config.toml
model = "encoder-decoder audio transcriber"
dataset = "read English sentences (LibriTTS-R)"
train_examples = 15625
gain_aug_db = 10
n_mels = 80
hop_length = 160
input = "log_mel"
spec_augment = false
win_length = 400
tokenizer = "char"
vocab_size = 32
encoder_arch = "tdnn"
encoder_norm = "batchnorm"
encoder_activation = "relu"
encoder_depths = [14]
encoder_kernel_size = 5
encoder_stem = "single"
encoder_widths = [192]
fusion = "prefix"
label_smoothing = 0.05
decoder_width = 192
decoder_layers = 6
decoder_norm = "layernorm"
decoder_norm_position = "res_post"
decoder_activation = "quick_gelu"
decoder_mlp_ratio = 4
decoder_head_dim = 64
decoder_fused_qkv = false
decoder_bias = "none"
decoder_qk_norm = true
decoder_parallel_block = false
decoder_inner_norm = false
decoder_drop_path = 0.05
decoder_positions = "rope"
decoder_prefix_bidirectional = true
decoder_connector = "linear"
decoder_tie_embeddings = true
init = "small_normal"
optimizer = "adamw"
lr = 0.0023
beta1 = 0.9
beta2 = 0.999
eps = 1e-08
grad_clip = 1.0
adaptive_grad_clip = 0.05
steps = 6900
batch_size = 64
epochs = 28.3
lr_schedule = "cosine"
final_lr_fraction = 0
warmup_steps = 130
weight_decay = 0.0
Rows from block 8 of the audio encoder of a small encoder-decoder audio transcriber, named by matrix and row number. Each number is 50 + 15 x the weight over its row's rms, rounded and kept within 0 to 99. All counts start at 0.
After each channel's rows are labels from the 100 clips, of 14976, where the channel reaches its highest value: "strongest on" is what is common among them; "loudest" is the band of the loudest frequency at the time of the peak. Only what is clearly more common there than usual is listed. The data: read English sentences (LibriTTS-R).
# conv: width-5 conv, dilation 2 (encoder.blocks.8.conv.weight, 192x192x5, each kernel summed), inputs 96-191

conv.88:24 58 56 47 68 47 50 63 47 58 62 37 45 41 42 74 46 64 39 49 44 31 34 40 46 44 62 45 46 54 27 60 52 60 14 54 49 35 59 59 51 67 61 59 59 35 40 43 44 58 43 49 66 69 34 79 50 48 66 38 42 50 64 29 41 68 71 36 33 22 54 50 51 62 42 34 61 23 15 72 59 72 38 48 65 46 43 56 58 59 43 50 56 34 58 05
strongest on: the word "said"; the word "as"
loudest: 4000 to 8000 Hz

conv.96:57 16 27 51 53 37 59 50 41 23 53 44 80 52 31 59 31 54 43 64 70 43 48 49 58 55 50 47 37 54 63 63 47 63 57 21 57 54 30 48 40 58 64 44 29 75 49 33 80 31 65 53 40 40 89 31 58 50 44 31 46 40 68 38 71 45 66 42 28 26 42 31 31 63 34 63 28 44 57 50 39 27 38 66 30 47 34 65 69 68 46 65 73 75 33 51
strongest on: the word "not"
loudest: 1000 to 2000 Hz

conv.1:34 53 61 70 62 52 54 39 41 37 62 81 33 19 33 36 57 03 40 29 55 52 63 30 71 50 42 00 37 45 52 53 31 54 07 43 40 51 62 52 60 55 65 52 47 55 27 32 21 53 68 52 50 40 64 40 57 16 62 71 35 66 29 63 31 57 62 54 56 53 48 40 57 70 54 25 52 29 54 25 44 41 43 45 40 52 28 43 41 45 65 68 55 49 47 47
strongest on: the word "was"; the word "not"
loudest: 250 to 500 Hz

conv.32:33 65 59 40 48 72 50 43 46 44 61 59 35 37 63 49 43 25 27 44 41 33 60 31 57 67 53 51 48 53 35 56 38 57 30 66 56 01 51 43 39 59 60 43 26 56 52 59 50 60 21 35 55 51 26 34 61 32 64 36 29 58 25 62 52 49 61 69 30 33 61 54 67 52 23 35 26 35 49 54 31 35 15 47 44 83 50 43 66 20 42 49 42 37 41 33
strongest on: the word "she"
loudest: 250 to 500 Hz

conv.157:32 50 85 64 59 68 66 39 41 48 56 56 41 30 39 37 67 13 48 28 41 40 37 42 52 42 76 00 29 45 56 48 63 57 02 35 31 34 51 54 41 45 89 36 55 44 30 52 16 50 62 70 45 45 64 54 58 03 63 56 39 59 33 49 30 66 72 51 49 55 37 40 68 51 50 20 49 32 41 47 59 36 45 37 41 46 44 55 30 52 70 65 54 25 71 48
strongest on: the word "was"; the word "his"
loudest: 4000 to 8000 Hz

conv.106:40 61 55 56 35 56 68 68 38 62 57 15 53 23 53 77 41 68 70 34 19 56 44 40 47 60 51 42 27 50 58 57 54 41 28 45 62 25 49 23 39 49 69 54 58 26 53 63 40 50 50 22 46 40 67 47 74 37 33 43 77 57 50 63 59 47 75 55 48 50 44 37 49 81 68 54 43 51 35 34 59 29 59 51 47 59 47 48 46 38 37 21 56 50 44 46
strongest on: the word "so"
loudest: 500 to 1000 Hz; 250 to 500 Hz

conv.67:32 33 46 67 49 33 39 36 40 40 37 73 32 37 33 34 44 19 47 00 33 73 30 45 84 39 68 00 35 46 46 51 29 70 15 26 33 59 45 52 61 41 52 46 66 42 37 30 21 44 48 53 58 48 40 72 49 19 46 62 52 42 22 68 35 60 53 30 52 73 32 60 49 45 63 44 47 39 69 60 19 54 57 47 45 23 43 36 27 44 69 61 35 40 60 27
strongest on: the word "which"; the word "for"
loudest: 250 to 500 Hz

conv.116:63 40 02 56 32 21 35 47 52 37 42 46 42 71 31 43 59 56 61 51 36 71 43 69 42 33 49 51 57 53 46 45 38 39 49 49 35 55 35 48 50 46 19 32 37 14 39 20 21 57 51 57 54 41 33 85 39 50 35 43 50 29 34 53 33 65 40 26 58 51 59 55 67 56 67 56 68 43 51 45 50 64 67 46 51 21 35 56 29 66 50 45 38 38 59 46
strongest on: the word "asked"
loudest: 4000 to 8000 Hz

conv.21:29 67 55 43 58 89 56 41 34 52 59 34 52 29 65 41 38 27 35 47 33 21 61 38 51 78 63 31 57 43 37 66 59 49 24 63 62 14 65 39 33 51 56 55 37 47 51 62 42 36 35 26 69 62 39 57 87 43 52 53 23 76 40 42 31 71 66 79 37 51 77 32 50 43 43 24 41 22 31 70 65 73 38 42 46 87 43 44 46 49 47 34 45 37 57 42
strongest on: the word "she"
loudest: 2000 to 4000 Hz; 4000 to 8000 Hz

conv.71:24 52 34 37 37 39 47 59 39 50 35 38 44 56 45 40 55 65 55 36 00 56 50 29 32 47 46 60 37 32 34 36 55 37 32 53 51 58 54 42 50 44 58 44 46 50 55 41 27 54 42 52 45 37 40 59 47 27 51 57 43 33 28 53 46 73 55 48 38 26 47 57 56 44 55 51 48 37 36 43 51 49 56 14 34 43 49 36 39 25 45 31 34 11 51 39
strongest on: the word "yes"
loudest: 4000 to 8000 Hz

conv.150:63 27 32 58 60 06 54 57 52 21 55 70 77 51 33 51 51 42 44 52 76 53 63 46 44 34 44 51 51 42 54 30 53 55 68 35 43 60 31 37 33 44 64 44 22 75 37 17 66 38 66 65 36 41 61 29 25 49 54 48 54 44 63 38 59 25 51 43 44 38 39 47 27 59 39 45 47 59 67 52 35 13 42 59 15 34 28 59 60 48 41 69 58 71 35 67
strongest on: the word "the"
loudest: 500 to 1000 Hz

conv.136:39 47 43 38 44 31 53 31 49 55 27 54 26 62 50 15 50 48 46 62 25 55 66 47 44 22 49 50 88 45 41 58 08 46 64 46 30 62 20 67 60 51 39 75 42 57 47 33 41 52 22 14 69 69 37 44 37 55 65 49 41 33 25 42 29 58 65 40 58 31 65 48 64 13 55 38 52 58 60 48 36 70 64 55 58 28 48 32 54 33 53 34 48 42 54 63
strongest on: the word "too"; the word "two"
loudest: 4000 to 8000 Hz; 2000 to 4000 Hz

conv.93:29 53 47 53 32 30 38 35 50 47 49 58 32 51 40 31 53 42 49 60 22 71 27 59 47 12 55 36 49 51 54 56 09 55 34 30 26 62 42 73 61 54 50 45 55 37 33 37 35 58 36 37 76 65 72 74 56 47 52 42 30 29 33 52 44 90 60 21 29 43 57 56 75 27 71 51 54 47 47 48 41 82 82 60 50 24 45 43 55 38 73 41 56 30 77 48
strongest on: the word "said"
loudest: 4000 to 8000 Hz

conv.155:40 65 43 58 36 68 50 50 49 58 46 36 47 49 61 59 31 49 63 60 09 41 45 46 28 67 49 41 43 51 53 33 49 15 38 47 73 23 56 44 35 45 42 50 39 27 64 72 39 77 43 37 43 62 61 43 69 26 58 40 44 56 27 67 47 51 63 62 54 13 49 67 47 48 59 49 28 42 45 60 37 51 53 36 29 68 58 23 49 18 58 29 57 49 55 46
strongest on: the word "said"
loudest: 4000 to 8000 Hz

conv.112:34 48 55 06 34 57 54 51 47 47 53 22 40 24 49 41 66 31 21 19 53 48 28 31 34 57 43 34 32 35 22 45 69 57 23 59 46 35 31 32 40 49 56 50 46 56 46 47 38 63 28 45 43 58 00 68 56 30 62 39 41 34 42 33 43 37 43 63 30 29 54 59 54 57 39 44 41 44 37 61 34 34 43 37 47 51 47 46 51 42 29 46 25 46 48 48
strongest on: the word "what"
loudest: 250 to 500 Hz; 500 to 1000 Hz

conv.123:63 31 44 58 72 61 65 52 60 49 76 32 54 34 38 70 45 54 50 67 86 51 56 66 46 44 68 61 40 56 72 50 66 46 54 48 37 65 53 26 39 71 70 52 45 50 49 55 61 29 50 64 32 25 49 35 36 59 64 46 50 53 57 48 53 29 44 66 47 63 28 58 25 61 41 51 18 44 86 61 67 18 24 58 41 39 46 71 74 52 35 44 81 66 37 58
strongest on: the word "upon"
loudest: 500 to 1000 Hz

conv.188:57 64 39 34 58 50 53 33 43 17 41 50 46 48 31 37 37 19 07 39 74 42 59 36 46 36 43 40 66 39 39 51 55 69 49 56 51 35 54 54 53 63 72 72 19 73 39 40 43 48 49 54 58 75 16 40 49 47 72 49 35 57 47 31 37 36 67 60 46 60 49 48 41 49 26 45 30 57 74 44 57 46 23 51 45 41 26 31 62 39 38 68 31 52 33 78
strongest on: the word "the"
loudest: 250 to 500 Hz

conv.15:38 55 67 57 41 28 61 41 42 31 48 60 32 58 23 29 67 36 46 46 24 64 34 39 53 25 45 18 50 34 43 43 45 53 17 18 32 69 38 67 64 36 45 41 43 60 31 23 14 64 53 69 54 60 50 72 43 32 42 72 43 10 26 40 15 65 53 29 26 62 54 52 53 31 57 58 61 32 58 46 59 68 48 48 38 21 35 51 39 42 53 60 48 24 61 46
strongest on: the word "said"
loudest: 4000 to 8000 Hz

conv.33:52 66 25 23 41 48 28 45 46 60 41 49 46 78 63 36 53 69 53 74 25 64 53 59 30 53 37 70 73 49 38 62 08 47 62 42 50 67 41 71 52 56 30 68 36 53 44 44 52 68 19 12 83 72 35 52 67 59 54 36 35 52 48 46 54 69 51 40 47 30 82 54 77 31 69 46 73 52 56 43 42 84 75 59 47 37 48 44 56 28 53 35 52 44 67 71
strongest on: the word "she"
loudest: 2000 to 4000 Hz; 4000 to 8000 Hz

conv.133:40 52 25 61 60 36 41 34 37 16 50 68 39 31 26 31 54 00 46 61 61 67 63 37 63 58 37 42 68 48 53 56 24 45 47 48 54 54 46 52 33 64 52 58 18 62 22 39 55 52 62 32 55 51 59 20 34 47 75 62 44 49 48 51 41 27 65 41 56 63 56 39 66 60 35 40 49 46 57 25 17 38 23 58 35 65 16 41 52 40 47 47 53 57 27 48
strongest on: the word "the"
loudest: 500 to 1000 Hz

conv.175:48 65 61 19 53 75 69 47 38 61 50 47 59 48 65 46 59 56 44 40 34 33 34 56 38 75 73 47 66 40 21 50 55 49 45 63 72 32 52 41 40 45 59 75 47 42 65 76 45 63 26 23 71 68 10 67 75 55 62 36 38 82 53 46 33 53 74 75 38 46 67 52 57 33 63 41 66 52 34 63 49 66 58 72 54 76 43 27 47 19 55 32 36 32 57 38
strongest on: the word "she"
loudest: 2000 to 4000 Hz; 4000 to 8000 Hz