config.toml
train_examples = 15625
n_mels = 80
win_length = 400
encoder_norm = "batchnorm"
encoder_activation = "relu"
encoder_kernel_size = 5
fusion = "prefix"
decoder_bias = "none"
decoder_drop_path = 0.05
decoder_tie_embeddings = true
adaptive_grad_clip = 0.05
lr_schedule = "cosine"
Rows from block 8 of the audio encoder of a small encoder-decoder audio transcriber, named by matrix and row number. Each number is 200 + 20 x the weight over its row's rms, rounded and kept within 0 to 999. All counts start at 0.
After each channel's rows are labels from the 100 clips, of 14976, where the channel reaches its highest value: "top examples" is what is common among them. Only what is clearly more common there than usual is listed. The data: read English sentences (LibriTTS-R).
# conv: width-5 conv, dilation 2 (encoder.blocks.8.conv.weight, 192x192x5, each kernel summed), inputs 0-95

conv.1,223,156,209,198,189,177,198,221,218,177,244,171,193,198,224,209,192,177,186,212,198,185,218,220,191,225,207,183,261,183,205,224,214,180,221,208,186,196,198,211,195,179,206,205,198,184,193,206,138,176,202,184,197,223,164,212,170,215,171,193,206,227,211,190,185,210,194,216,214,212,209,212,189,191,210,218,189,238,193,200,201,197,203,211,216,173,190,234,185,199,192,223,213,221,210,193
top examples: the word "was"; the word "not"

conv.129,203,217,217,191,188,193,223,208,227,190,190,218,184,243,220,172,192,204,225,192,197,195,180,212,234,193,198,208,176,179,201,231,202,186,234,211,207,162,218,189,197,203,176,167,184,190,211,203,203,211,201,201,202,246,229,170,199,182,220,162,252,207,239,210,205,197,222,187,207,166,184,221,192,157,196,180,209,223,194,192,235,184,213,188,175,199,194,203,199,237,199,200,192,213,187,214
top examples: the word "be"

conv.33,210,223,230,185,196,198,198,178,177,219,193,184,224,192,189,188,199,222,221,194,182,214,205,196,199,212,191,208,150,188,183,184,212,215,190,212,203,189,228,243,213,196,217,213,217,222,177,221,232,209,182,221,223,173,223,194,203,223,211,165,186,168,201,212,208,208,197,188,163,221,229,198,229,165,210,175,199,203,180,203,227,196,221,207,241,197,192,175,229,205,190,217,210,194,218,188
top examples: the word "she"

conv.157,212,154,190,174,197,168,193,215,185,215,233,189,178,208,195,187,187,189,197,202,225,187,188,204,192,222,220,191,232,207,199,193,196,214,209,192,182,210,173,217,192,213,231,203,197,180,191,204,148,182,179,197,195,212,191,205,191,235,194,208,223,204,220,177,200,217,207,199,202,196,202,228,206,212,209,183,178,217,201,190,165,208,164,189,212,192,195,198,183,197,208,228,200,209,190,178
top examples: the word "was"; the word "his"

conv.112,201,171,193,217,187,183,198,201,179,204,193,194,173,199,176,203,203,196,215,192,202,197,153,183,214,192,184,187,170,189,200,207,191,196,204,203,209,166,187,199,199,211,219,193,207,176,204,171,168,222,181,188,204,204,170,122,192,177,166,186,203,207,189,209,199,189,193,209,224,126,185,213,205,184,166,198,191,175,187,174,211,205,172,193,184,209,198,202,149,192,202,178,172,177,209,211
top examples: the word "what"

conv.142,208,199,179,195,203,197,211,219,198,199,179,175,194,224,216,189,187,192,222,220,192,215,166,178,205,209,143,188,179,194,202,193,176,185,213,184,205,167,173,179,178,213,186,190,176,169,201,166,198,204,193,180,199,223,177,160,212,165,183,187,216,214,224,188,207,193,200,210,223,172,151,223,177,174,178,194,224,181,185,186,188,204,209,208,157,182,223,196,164,221,208,171,179,196,166,213
top examples: the word "from"

conv.96,202,236,193,234,169,213,184,205,212,165,199,215,201,210,207,216,199,200,177,193,185,181,233,214,210,187,220,231,226,203,209,230,216,178,225,197,197,251,193,193,179,201,174,230,192,218,244,207,210,229,222,164,205,198,188,226,187,176,219,206,207,224,165,190,150,198,207,174,193,214,183,181,180,187,217,224,192,219,235,190,220,171,188,198,181,174,193,210,218,203,179,205,212,206,204,212
top examples: the word "not"

conv.136,183,201,209,156,186,180,164,196,186,199,187,181,218,202,180,156,185,209,206,210,194,215,199,213,207,223,201,180,163,188,207,191,224,203,196,210,188,174,228,236,203,196,203,190,198,205,187,221,208,195,162,223,196,167,218,192,203,210,198,162,189,146,188,213,199,204,189,187,176,219,220,204,214,189,222,137,215,199,166,171,209,184,231,195,207,189,189,165,212,195,180,207,207,201,205,171
top examples: the word "too"; the word "two"

conv.23,198,220,222,184,168,195,227,160,195,203,226,195,190,205,212,180,175,217,239,212,187,177,208,195,226,219,162,189,192,192,187,205,217,184,199,206,178,179,217,202,170,224,208,183,190,222,190,209,223,194,195,197,184,201,213,209,168,202,228,219,200,213,206,211,173,164,236,177,180,185,200,218,201,186,204,186,227,209,187,229,228,155,227,217,197,211,165,194,197,210,167,218,222,197,220,200
top examples: the word "from"

conv.174,188,209,203,182,189,155,204,211,195,234,220,193,207,224,226,137,203,209,243,206,229,200,197,199,188,212,233,208,210,223,212,218,213,206,187,201,194,154,214,166,190,212,247,203,210,181,161,177,194,218,194,224,227,206,191,187,199,183,205,212,205,209,207,225,205,147,217,207,163,195,205,180,260,202,188,195,228,202,193,222,233,201,221,184,207,222,199,229,166,180,176,180,190,202,197,178
top examples: the word "before"

conv.51,209,183,226,170,226,202,200,210,192,238,211,230,224,208,202,185,229,179,188,221,219,201,151,173,181,185,180,185,146,211,187,176,177,194,179,187,213,185,185,143,193,210,225,181,238,184,193,166,198,216,157,177,206,207,186,199,201,174,151,178,205,191,221,228,204,204,174,208,232,207,175,224,198,198,186,174,213,175,193,171,187,221,212,241,196,212,214,203,191,206,220,184,189,181,186,211
top examples: the word "but"

conv.20,224,197,190,208,194,187,203,222,221,171,203,189,199,206,205,198,175,181,148,205,183,172,207,186,193,198,156,190,241,185,200,200,172,159,231,181,180,192,179,176,185,189,170,193,177,178,220,183,180,180,207,161,168,228,198,191,169,183,197,183,219,225,224,172,173,197,217,201,202,213,185,207,170,175,208,194,186,216,211,195,197,159,193,205,197,172,184,196,211,206,171,199,188,209,172,215
top examples: the word "the"; the word "of"

conv.25,211,167,208,162,203,185,205,182,185,216,192,211,200,208,196,193,205,192,196,190,181,206,179,209,189,215,178,187,172,172,204,196,188,193,164,187,211,197,192,180,203,187,197,203,205,175,191,167,172,202,155,177,201,197,177,172,213,197,137,150,198,176,216,205,208,208,142,203,215,196,196,218,184,186,177,178,210,196,161,164,191,212,214,195,179,173,215,200,157,192,204,187,189,156,194,160
top examples: the word "but"

conv.175,212,181,192,182,224,190,192,203,174,214,199,222,185,207,193,174,226,198,217,177,208,218,188,191,193,191,209,195,165,228,183,184,200,216,167,218,224,170,201,202,224,190,205,207,219,206,179,194,207,220,177,222,236,177,184,141,226,196,187,206,203,179,235,198,228,211,210,210,169,141,206,211,213,199,172,177,172,208,186,211,220,213,184,180,210,191,229,192,213,202,208,193,182,167,212,199
top examples: the word "she"

conv.81,186,210,196,208,132,213,189,192,206,166,203,198,160,188,222,197,182,192,191,178,187,158,221,198,193,191,209,210,213,188,206,212,212,183,215,208,174,194,196,197,207,185,190,198,177,219,221,190,202,200,220,188,197,212,189,201,149,199,212,216,211,204,193,215,158,183,213,178,187,170,212,169,188,215,205,200,189,234,230,199,243,183,188,177,218,183,172,204,184,185,155,203,205,204,227,194
top examples: the word "was"

conv.93,193,182,197,171,175,186,197,181,168,217,208,159,188,196,202,173,196,227,226,189,183,190,200,185,204,232,190,184,196,211,172,189,208,231,169,195,187,202,198,238,204,199,209,219,188,217,180,221,201,195,163,222,193,184,211,192,194,255,200,202,175,186,173,204,189,190,200,186,147,193,223,206,215,196,215,171,194,214,186,218,209,208,194,185,237,204,182,193,209,205,186,223,210,200,220,172
top examples: the word "said"

conv.48,181,180,213,204,179,194,215,210,209,210,231,177,185,207,195,186,179,198,235,212,233,170,200,208,207,225,210,193,219,210,217,205,214,198,206,206,183,164,213,197,191,204,232,205,173,213,152,196,202,190,221,201,192,213,177,199,176,181,193,235,222,230,206,221,164,153,229,200,181,184,188,214,200,177,185,205,216,219,164,239,226,175,202,201,212,212,163,247,182,188,164,209,223,216,226,172
top examples: the word "before"

conv.188,208,204,166,210,187,180,231,209,229,194,178,172,204,249,208,179,163,210,217,194,190,173,169,204,228,193,183,191,200,186,208,239,203,180,237,223,176,147,216,212,192,224,183,190,180,183,182,192,182,199,197,183,190,241,188,159,186,189,194,176,244,207,210,186,184,190,195,216,212,189,177,219,178,171,170,191,208,213,181,180,194,172,203,176,183,194,185,200,186,214,186,213,166,183,200,194
top examples: the word "the"

conv.67,199,162,193,180,185,182,200,193,190,198,219,187,159,195,218,182,192,208,243,200,217,189,188,206,201,251,212,169,216,212,189,216,192,205,190,205,199,184,199,181,200,181,213,202,192,158,172,184,151,206,181,191,204,193,190,188,184,196,159,205,205,194,199,210,193,190,201,205,194,178,204,232,220,207,188,197,226,187,196,192,212,192,202,193,208,193,187,221,184,214,193,216,210,214,193,179
top examples: the word "which"; the word "for"

conv.15,216,186,187,166,147,153,199,201,148,185,246,166,189,180,214,181,190,216,192,210,182,184,208,198,192,201,216,178,213,206,192,199,198,190,193,184,189,199,193,218,203,211,215,208,209,197,183,222,188,194,160,198,201,169,220,165,191,220,203,184,182,190,180,207,175,204,188,206,176,200,213,192,222,221,214,173,192,211,198,178,237,196,194,176,215,188,180,168,201,196,191,212,187,200,199,171
top examples: the word "said"

conv.27,221,202,199,202,200,201,221,185,190,199,199,214,180,170,231,192,211,186,203,196,195,206,193,193,191,214,213,186,195,166,175,194,173,185,190,189,208,199,184,142,195,245,193,187,198,172,221,143,178,197,182,183,188,201,206,168,189,170,181,187,193,196,201,220,186,202,193,196,189,202,203,222,197,216,198,184,206,198,221,173,191,202,199,198,189,207,191,186,170,225,200,165,164,171,179,217
top examples: the word "in"

conv.54,191,221,197,164,193,187,181,230,218,196,190,201,249,189,197,204,189,196,162,236,214,180,214,225,182,203,171,193,219,192,231,206,218,176,201,211,194,193,212,213,220,201,188,208,184,187,223,197,174,195,171,192,209,218,220,221,192,209,179,168,186,193,226,190,198,229,165,190,214,245,221,201,196,200,215,178,235,231,201,174,191,189,234,238,213,173,195,202,194,213,214,218,224,213,185,234
top examples: the word "said"; the word "with"

conv.21,218,178,172,193,215,175,208,212,186,168,194,186,195,191,153,187,208,212,199,191,195,208,223,206,180,199,209,181,196,210,197,185,202,161,195,207,221,176,220,220,214,189,186,206,203,190,207,204,184,205,192,202,225,190,187,168,221,215,174,223,198,193,227,147,226,232,177,194,196,169,214,183,192,153,188,191,161,233,191,208,222,199,174,170,196,186,208,197,183,193,195,208,178,212,218,195
top examples: the word "she"

conv.71,192,174,220,156,196,183,181,166,162,214,228,216,199,203,201,210,190,184,188,199,195,201,178,170,181,207,195,151,172,215,164,174,170,209,133,175,187,194,182,197,178,201,207,199,211,169,202,182,185,219,141,196,181,184,208,199,185,209,187,163,196,128,201,208,200,197,152,195,201,226,216,207,195,187,173,176,173,196,190,163,224,200,188,203,207,200,200,200,194,165,211,190,187,201,205,184
top examples: the word "yes"

conv.106,225,170,225,191,210,185,167,181,168,222,171,221,205,179,205,242,213,168,161,195,203,210,196,220,172,208,222,191,196,230,195,194,203,220,146,203,202,222,189,174,198,180,236,202,216,182,204,163,181,216,208,185,192,184,150,187,221,188,157,193,199,191,205,226,211,212,153,217,202,205,172,202,205,206,176,241,196,198,179,172,235,209,180,219,182,188,220,218,164,172,218,180,197,193,197,184
top examples: the word "so"

conv.88,197,159,211,225,188,205,165,236,185,183,208,215,146,174,162,212,217,183,179,211,238,187,204,224,190,195,266,177,198,209,196,201,204,182,221,205,203,194,210,222,206,196,239,221,220,188,218,199,185,234,182,226,188,195,174,180,192,211,191,198,192,199,187,200,202,192,198,215,219,161,229,175,236,234,189,191,153,235,205,195,217,204,153,203,210,221,191,215,205,205,216,204,169,193,210,224
top examples: the word "said"; the word "as"

conv.126,200,179,196,184,214,189,213,209,223,196,195,215,208,231,185,154,186,211,203,220,219,201,207,241,201,179,156,195,217,183,231,213,233,175,196,228,216,171,235,226,202,204,206,183,185,209,156,208,195,215,212,200,219,221,195,208,204,222,219,226,225,215,210,189,216,181,205,205,190,179,214,184,189,189,187,185,202,222,179,218,202,184,224,219,220,180,191,228,193,164,172,241,215,188,245,173
top examples: the word "from"

conv.171,168,236,231,206,216,213,203,190,207,243,182,201,239,214,147,202,182,206,193,220,203,190,182,186,210,180,213,218,156,198,207,196,218,228,214,216,167,188,222,218,151,200,202,223,222,217,200,225,209,210,187,210,192,211,206,219,194,180,214,166,196,183,193,201,189,179,188,182,223,239,201,205,213,175,205,181,230,180,189,183,188,188,232,226,196,211,184,172,216,217,201,199,225,200,202,207
top examples: the word "people"

conv.75,230,218,196,193,192,201,264,200,201,187,220,207,196,212,251,194,190,206,208,213,210,173,194,188,190,250,214,199,214,174,183,225,202,187,217,208,186,188,218,180,209,222,214,183,195,176,192,166,197,192,173,177,197,194,195,172,178,182,192,225,207,211,187,245,175,181,198,213,207,221,196,213,205,239,198,201,232,223,181,215,208,161,219,175,201,192,169,182,184,182,191,201,187,191,193,199
top examples: the word "with"

conv.187,190,181,183,211,185,174,221,193,201,223,204,161,185,217,186,189,181,211,207,187,213,193,193,209,191,196,204,190,213,205,207,210,201,229,187,221,188,163,210,191,204,193,236,190,191,184,142,163,181,203,226,209,192,217,153,192,195,194,177,208,213,199,177,213,193,185,203,222,206,198,197,202,206,167,140,246,220,198,128,202,230,198,202,173,202,235,200,236,176,156,193,198,203,196,215,149
top examples: the word "from"; the word "for"

conv.123,211,199,168,245,222,242,221,218,224,168,215,204,203,216,236,202,190,192,190,179,195,203,193,205,183,185,191,232,217,182,199,225,221,185,229,211,202,219,197,157,229,191,185,177,187,223,194,144,215,181,224,167,185,260,196,188,204,182,169,213,211,221,204,185,191,191,221,230,205,200,195,206,151,206,214,225,193,210,198,217,195,196,189,162,188,228,215,212,196,186,205,193,213,212,196,204
top examples: the word "upon"

conv.47,177,217,221,203,180,221,191,219,208,221,190,251,235,223,161,198,196,198,159,229,220,191,191,213,212,196,212,221,164,204,216,195,218,198,208,234,197,210,234,208,200,209,203,222,219,211,210,218,191,206,198,200,211,211,203,190,213,203,203,184,202,165,205,211,182,180,177,195,199,227,186,214,210,201,207,175,209,200,221,177,198,182,222,225,207,161,193,195,223,201,207,221,185,182,210,186
top examples: the word "the"

conv.155,211,177,205,191,202,189,167,176,141,224,215,209,200,188,180,202,206,200,203,180,187,211,197,160,181,180,179,201,182,196,176,166,188,199,133,190,213,211,189,196,197,177,217,252,215,207,196,202,194,208,171,214,204,184,201,198,224,214,159,177,165,168,225,192,212,222,144,190,189,178,229,173,206,171,185,194,177,190,185,188,207,212,169,200,215,194,225,200,181,187,196,183,200,172,210,165
top examples: the word "said"

conv.34,200,177,208,182,201,165,192,237,182,213,231,191,186,166,234,181,214,195,197,225,218,190,191,196,189,225,217,170,217,186,211,193,200,184,224,197,222,192,216,157,204,160,207,240,220,157,188,174,166,209,163,195,216,181,168,187,205,171,167,188,191,207,208,227,205,179,204,188,194,200,197,186,226,196,198,154,219,221,202,208,212,200,218,191,181,158,201,197,172,205,190,190,205,183,189,165
top examples: the word "before"

conv.39,235,222,194,170,186,175,205,204,196,143,188,195,220,213,212,172,183,197,173,197,192,174,208,223,201,189,182,182,193,178,219,204,218,143,214,223,197,174,234,217,212,225,191,176,164,184,208,194,210,204,181,187,215,208,192,188,186,200,202,188,199,198,188,201,176,216,197,215,189,206,211,172,188,206,195,161,207,222,210,183,213,163,227,185,199,184,172,179,199,179,175,226,179,206,222,187
top examples: the word "the"

conv.116,176,214,216,186,180,189,204,189,196,241,216,195,198,169,152,219,160,221,224,242,187,181,203,182,180,201,141,181,207,215,176,170,196,238,165,201,183,184,203,203,178,225,204,190,198,204,195,192,201,200,194,216,172,194,225,221,168,205,234,209,165,200,183,196,187,165,213,175,209,189,211,210,196,166,199,198,221,180,199,223,224,165,219,224,224,223,175,201,203,189,177,191,222,230,200,204
top examples: the word "asked"

conv.135,185,207,217,172,183,194,211,212,194,207,260,215,202,190,255,170,229,206,228,204,209,187,193,192,199,212,259,196,202,198,196,210,192,205,204,199,206,192,204,176,204,186,216,190,213,171,186,197,203,192,167,209,206,204,235,178,173,201,217,237,203,202,215,249,201,158,195,198,196,182,210,197,247,236,201,173,231,210,185,219,226,186,220,203,208,178,186,168,202,232,188,187,209,181,180,200
top examples: the word "but"

conv.9,210,212,196,222,165,216,243,209,222,215,226,183,209,229,187,196,170,223,215,191,196,165,205,189,232,207,219,206,235,203,196,221,191,200,234,206,167,205,184,202,156,209,206,219,174,211,181,224,203,190,222,174,156,215,206,207,162,183,218,216,236,236,171,197,155,172,220,196,189,232,184,210,178,184,202,230,200,207,214,203,191,163,197,192,182,195,148,219,216,230,184,216,194,203,193,196
top examples: the word "not"

conv.7,202,183,199,170,177,166,200,204,177,177,212,174,196,170,215,228,178,174,159,206,187,185,205,228,150,196,172,168,216,207,188,179,191,186,171,202,180,210,197,193,186,187,201,187,193,159,204,170,175,204,183,181,196,189,182,208,183,206,168,187,187,160,200,195,174,224,194,212,204,214,209,195,198,192,169,198,173,222,209,170,219,199,176,197,196,218,196,208,175,149,205,215,198,236,197,201
top examples: the word "more"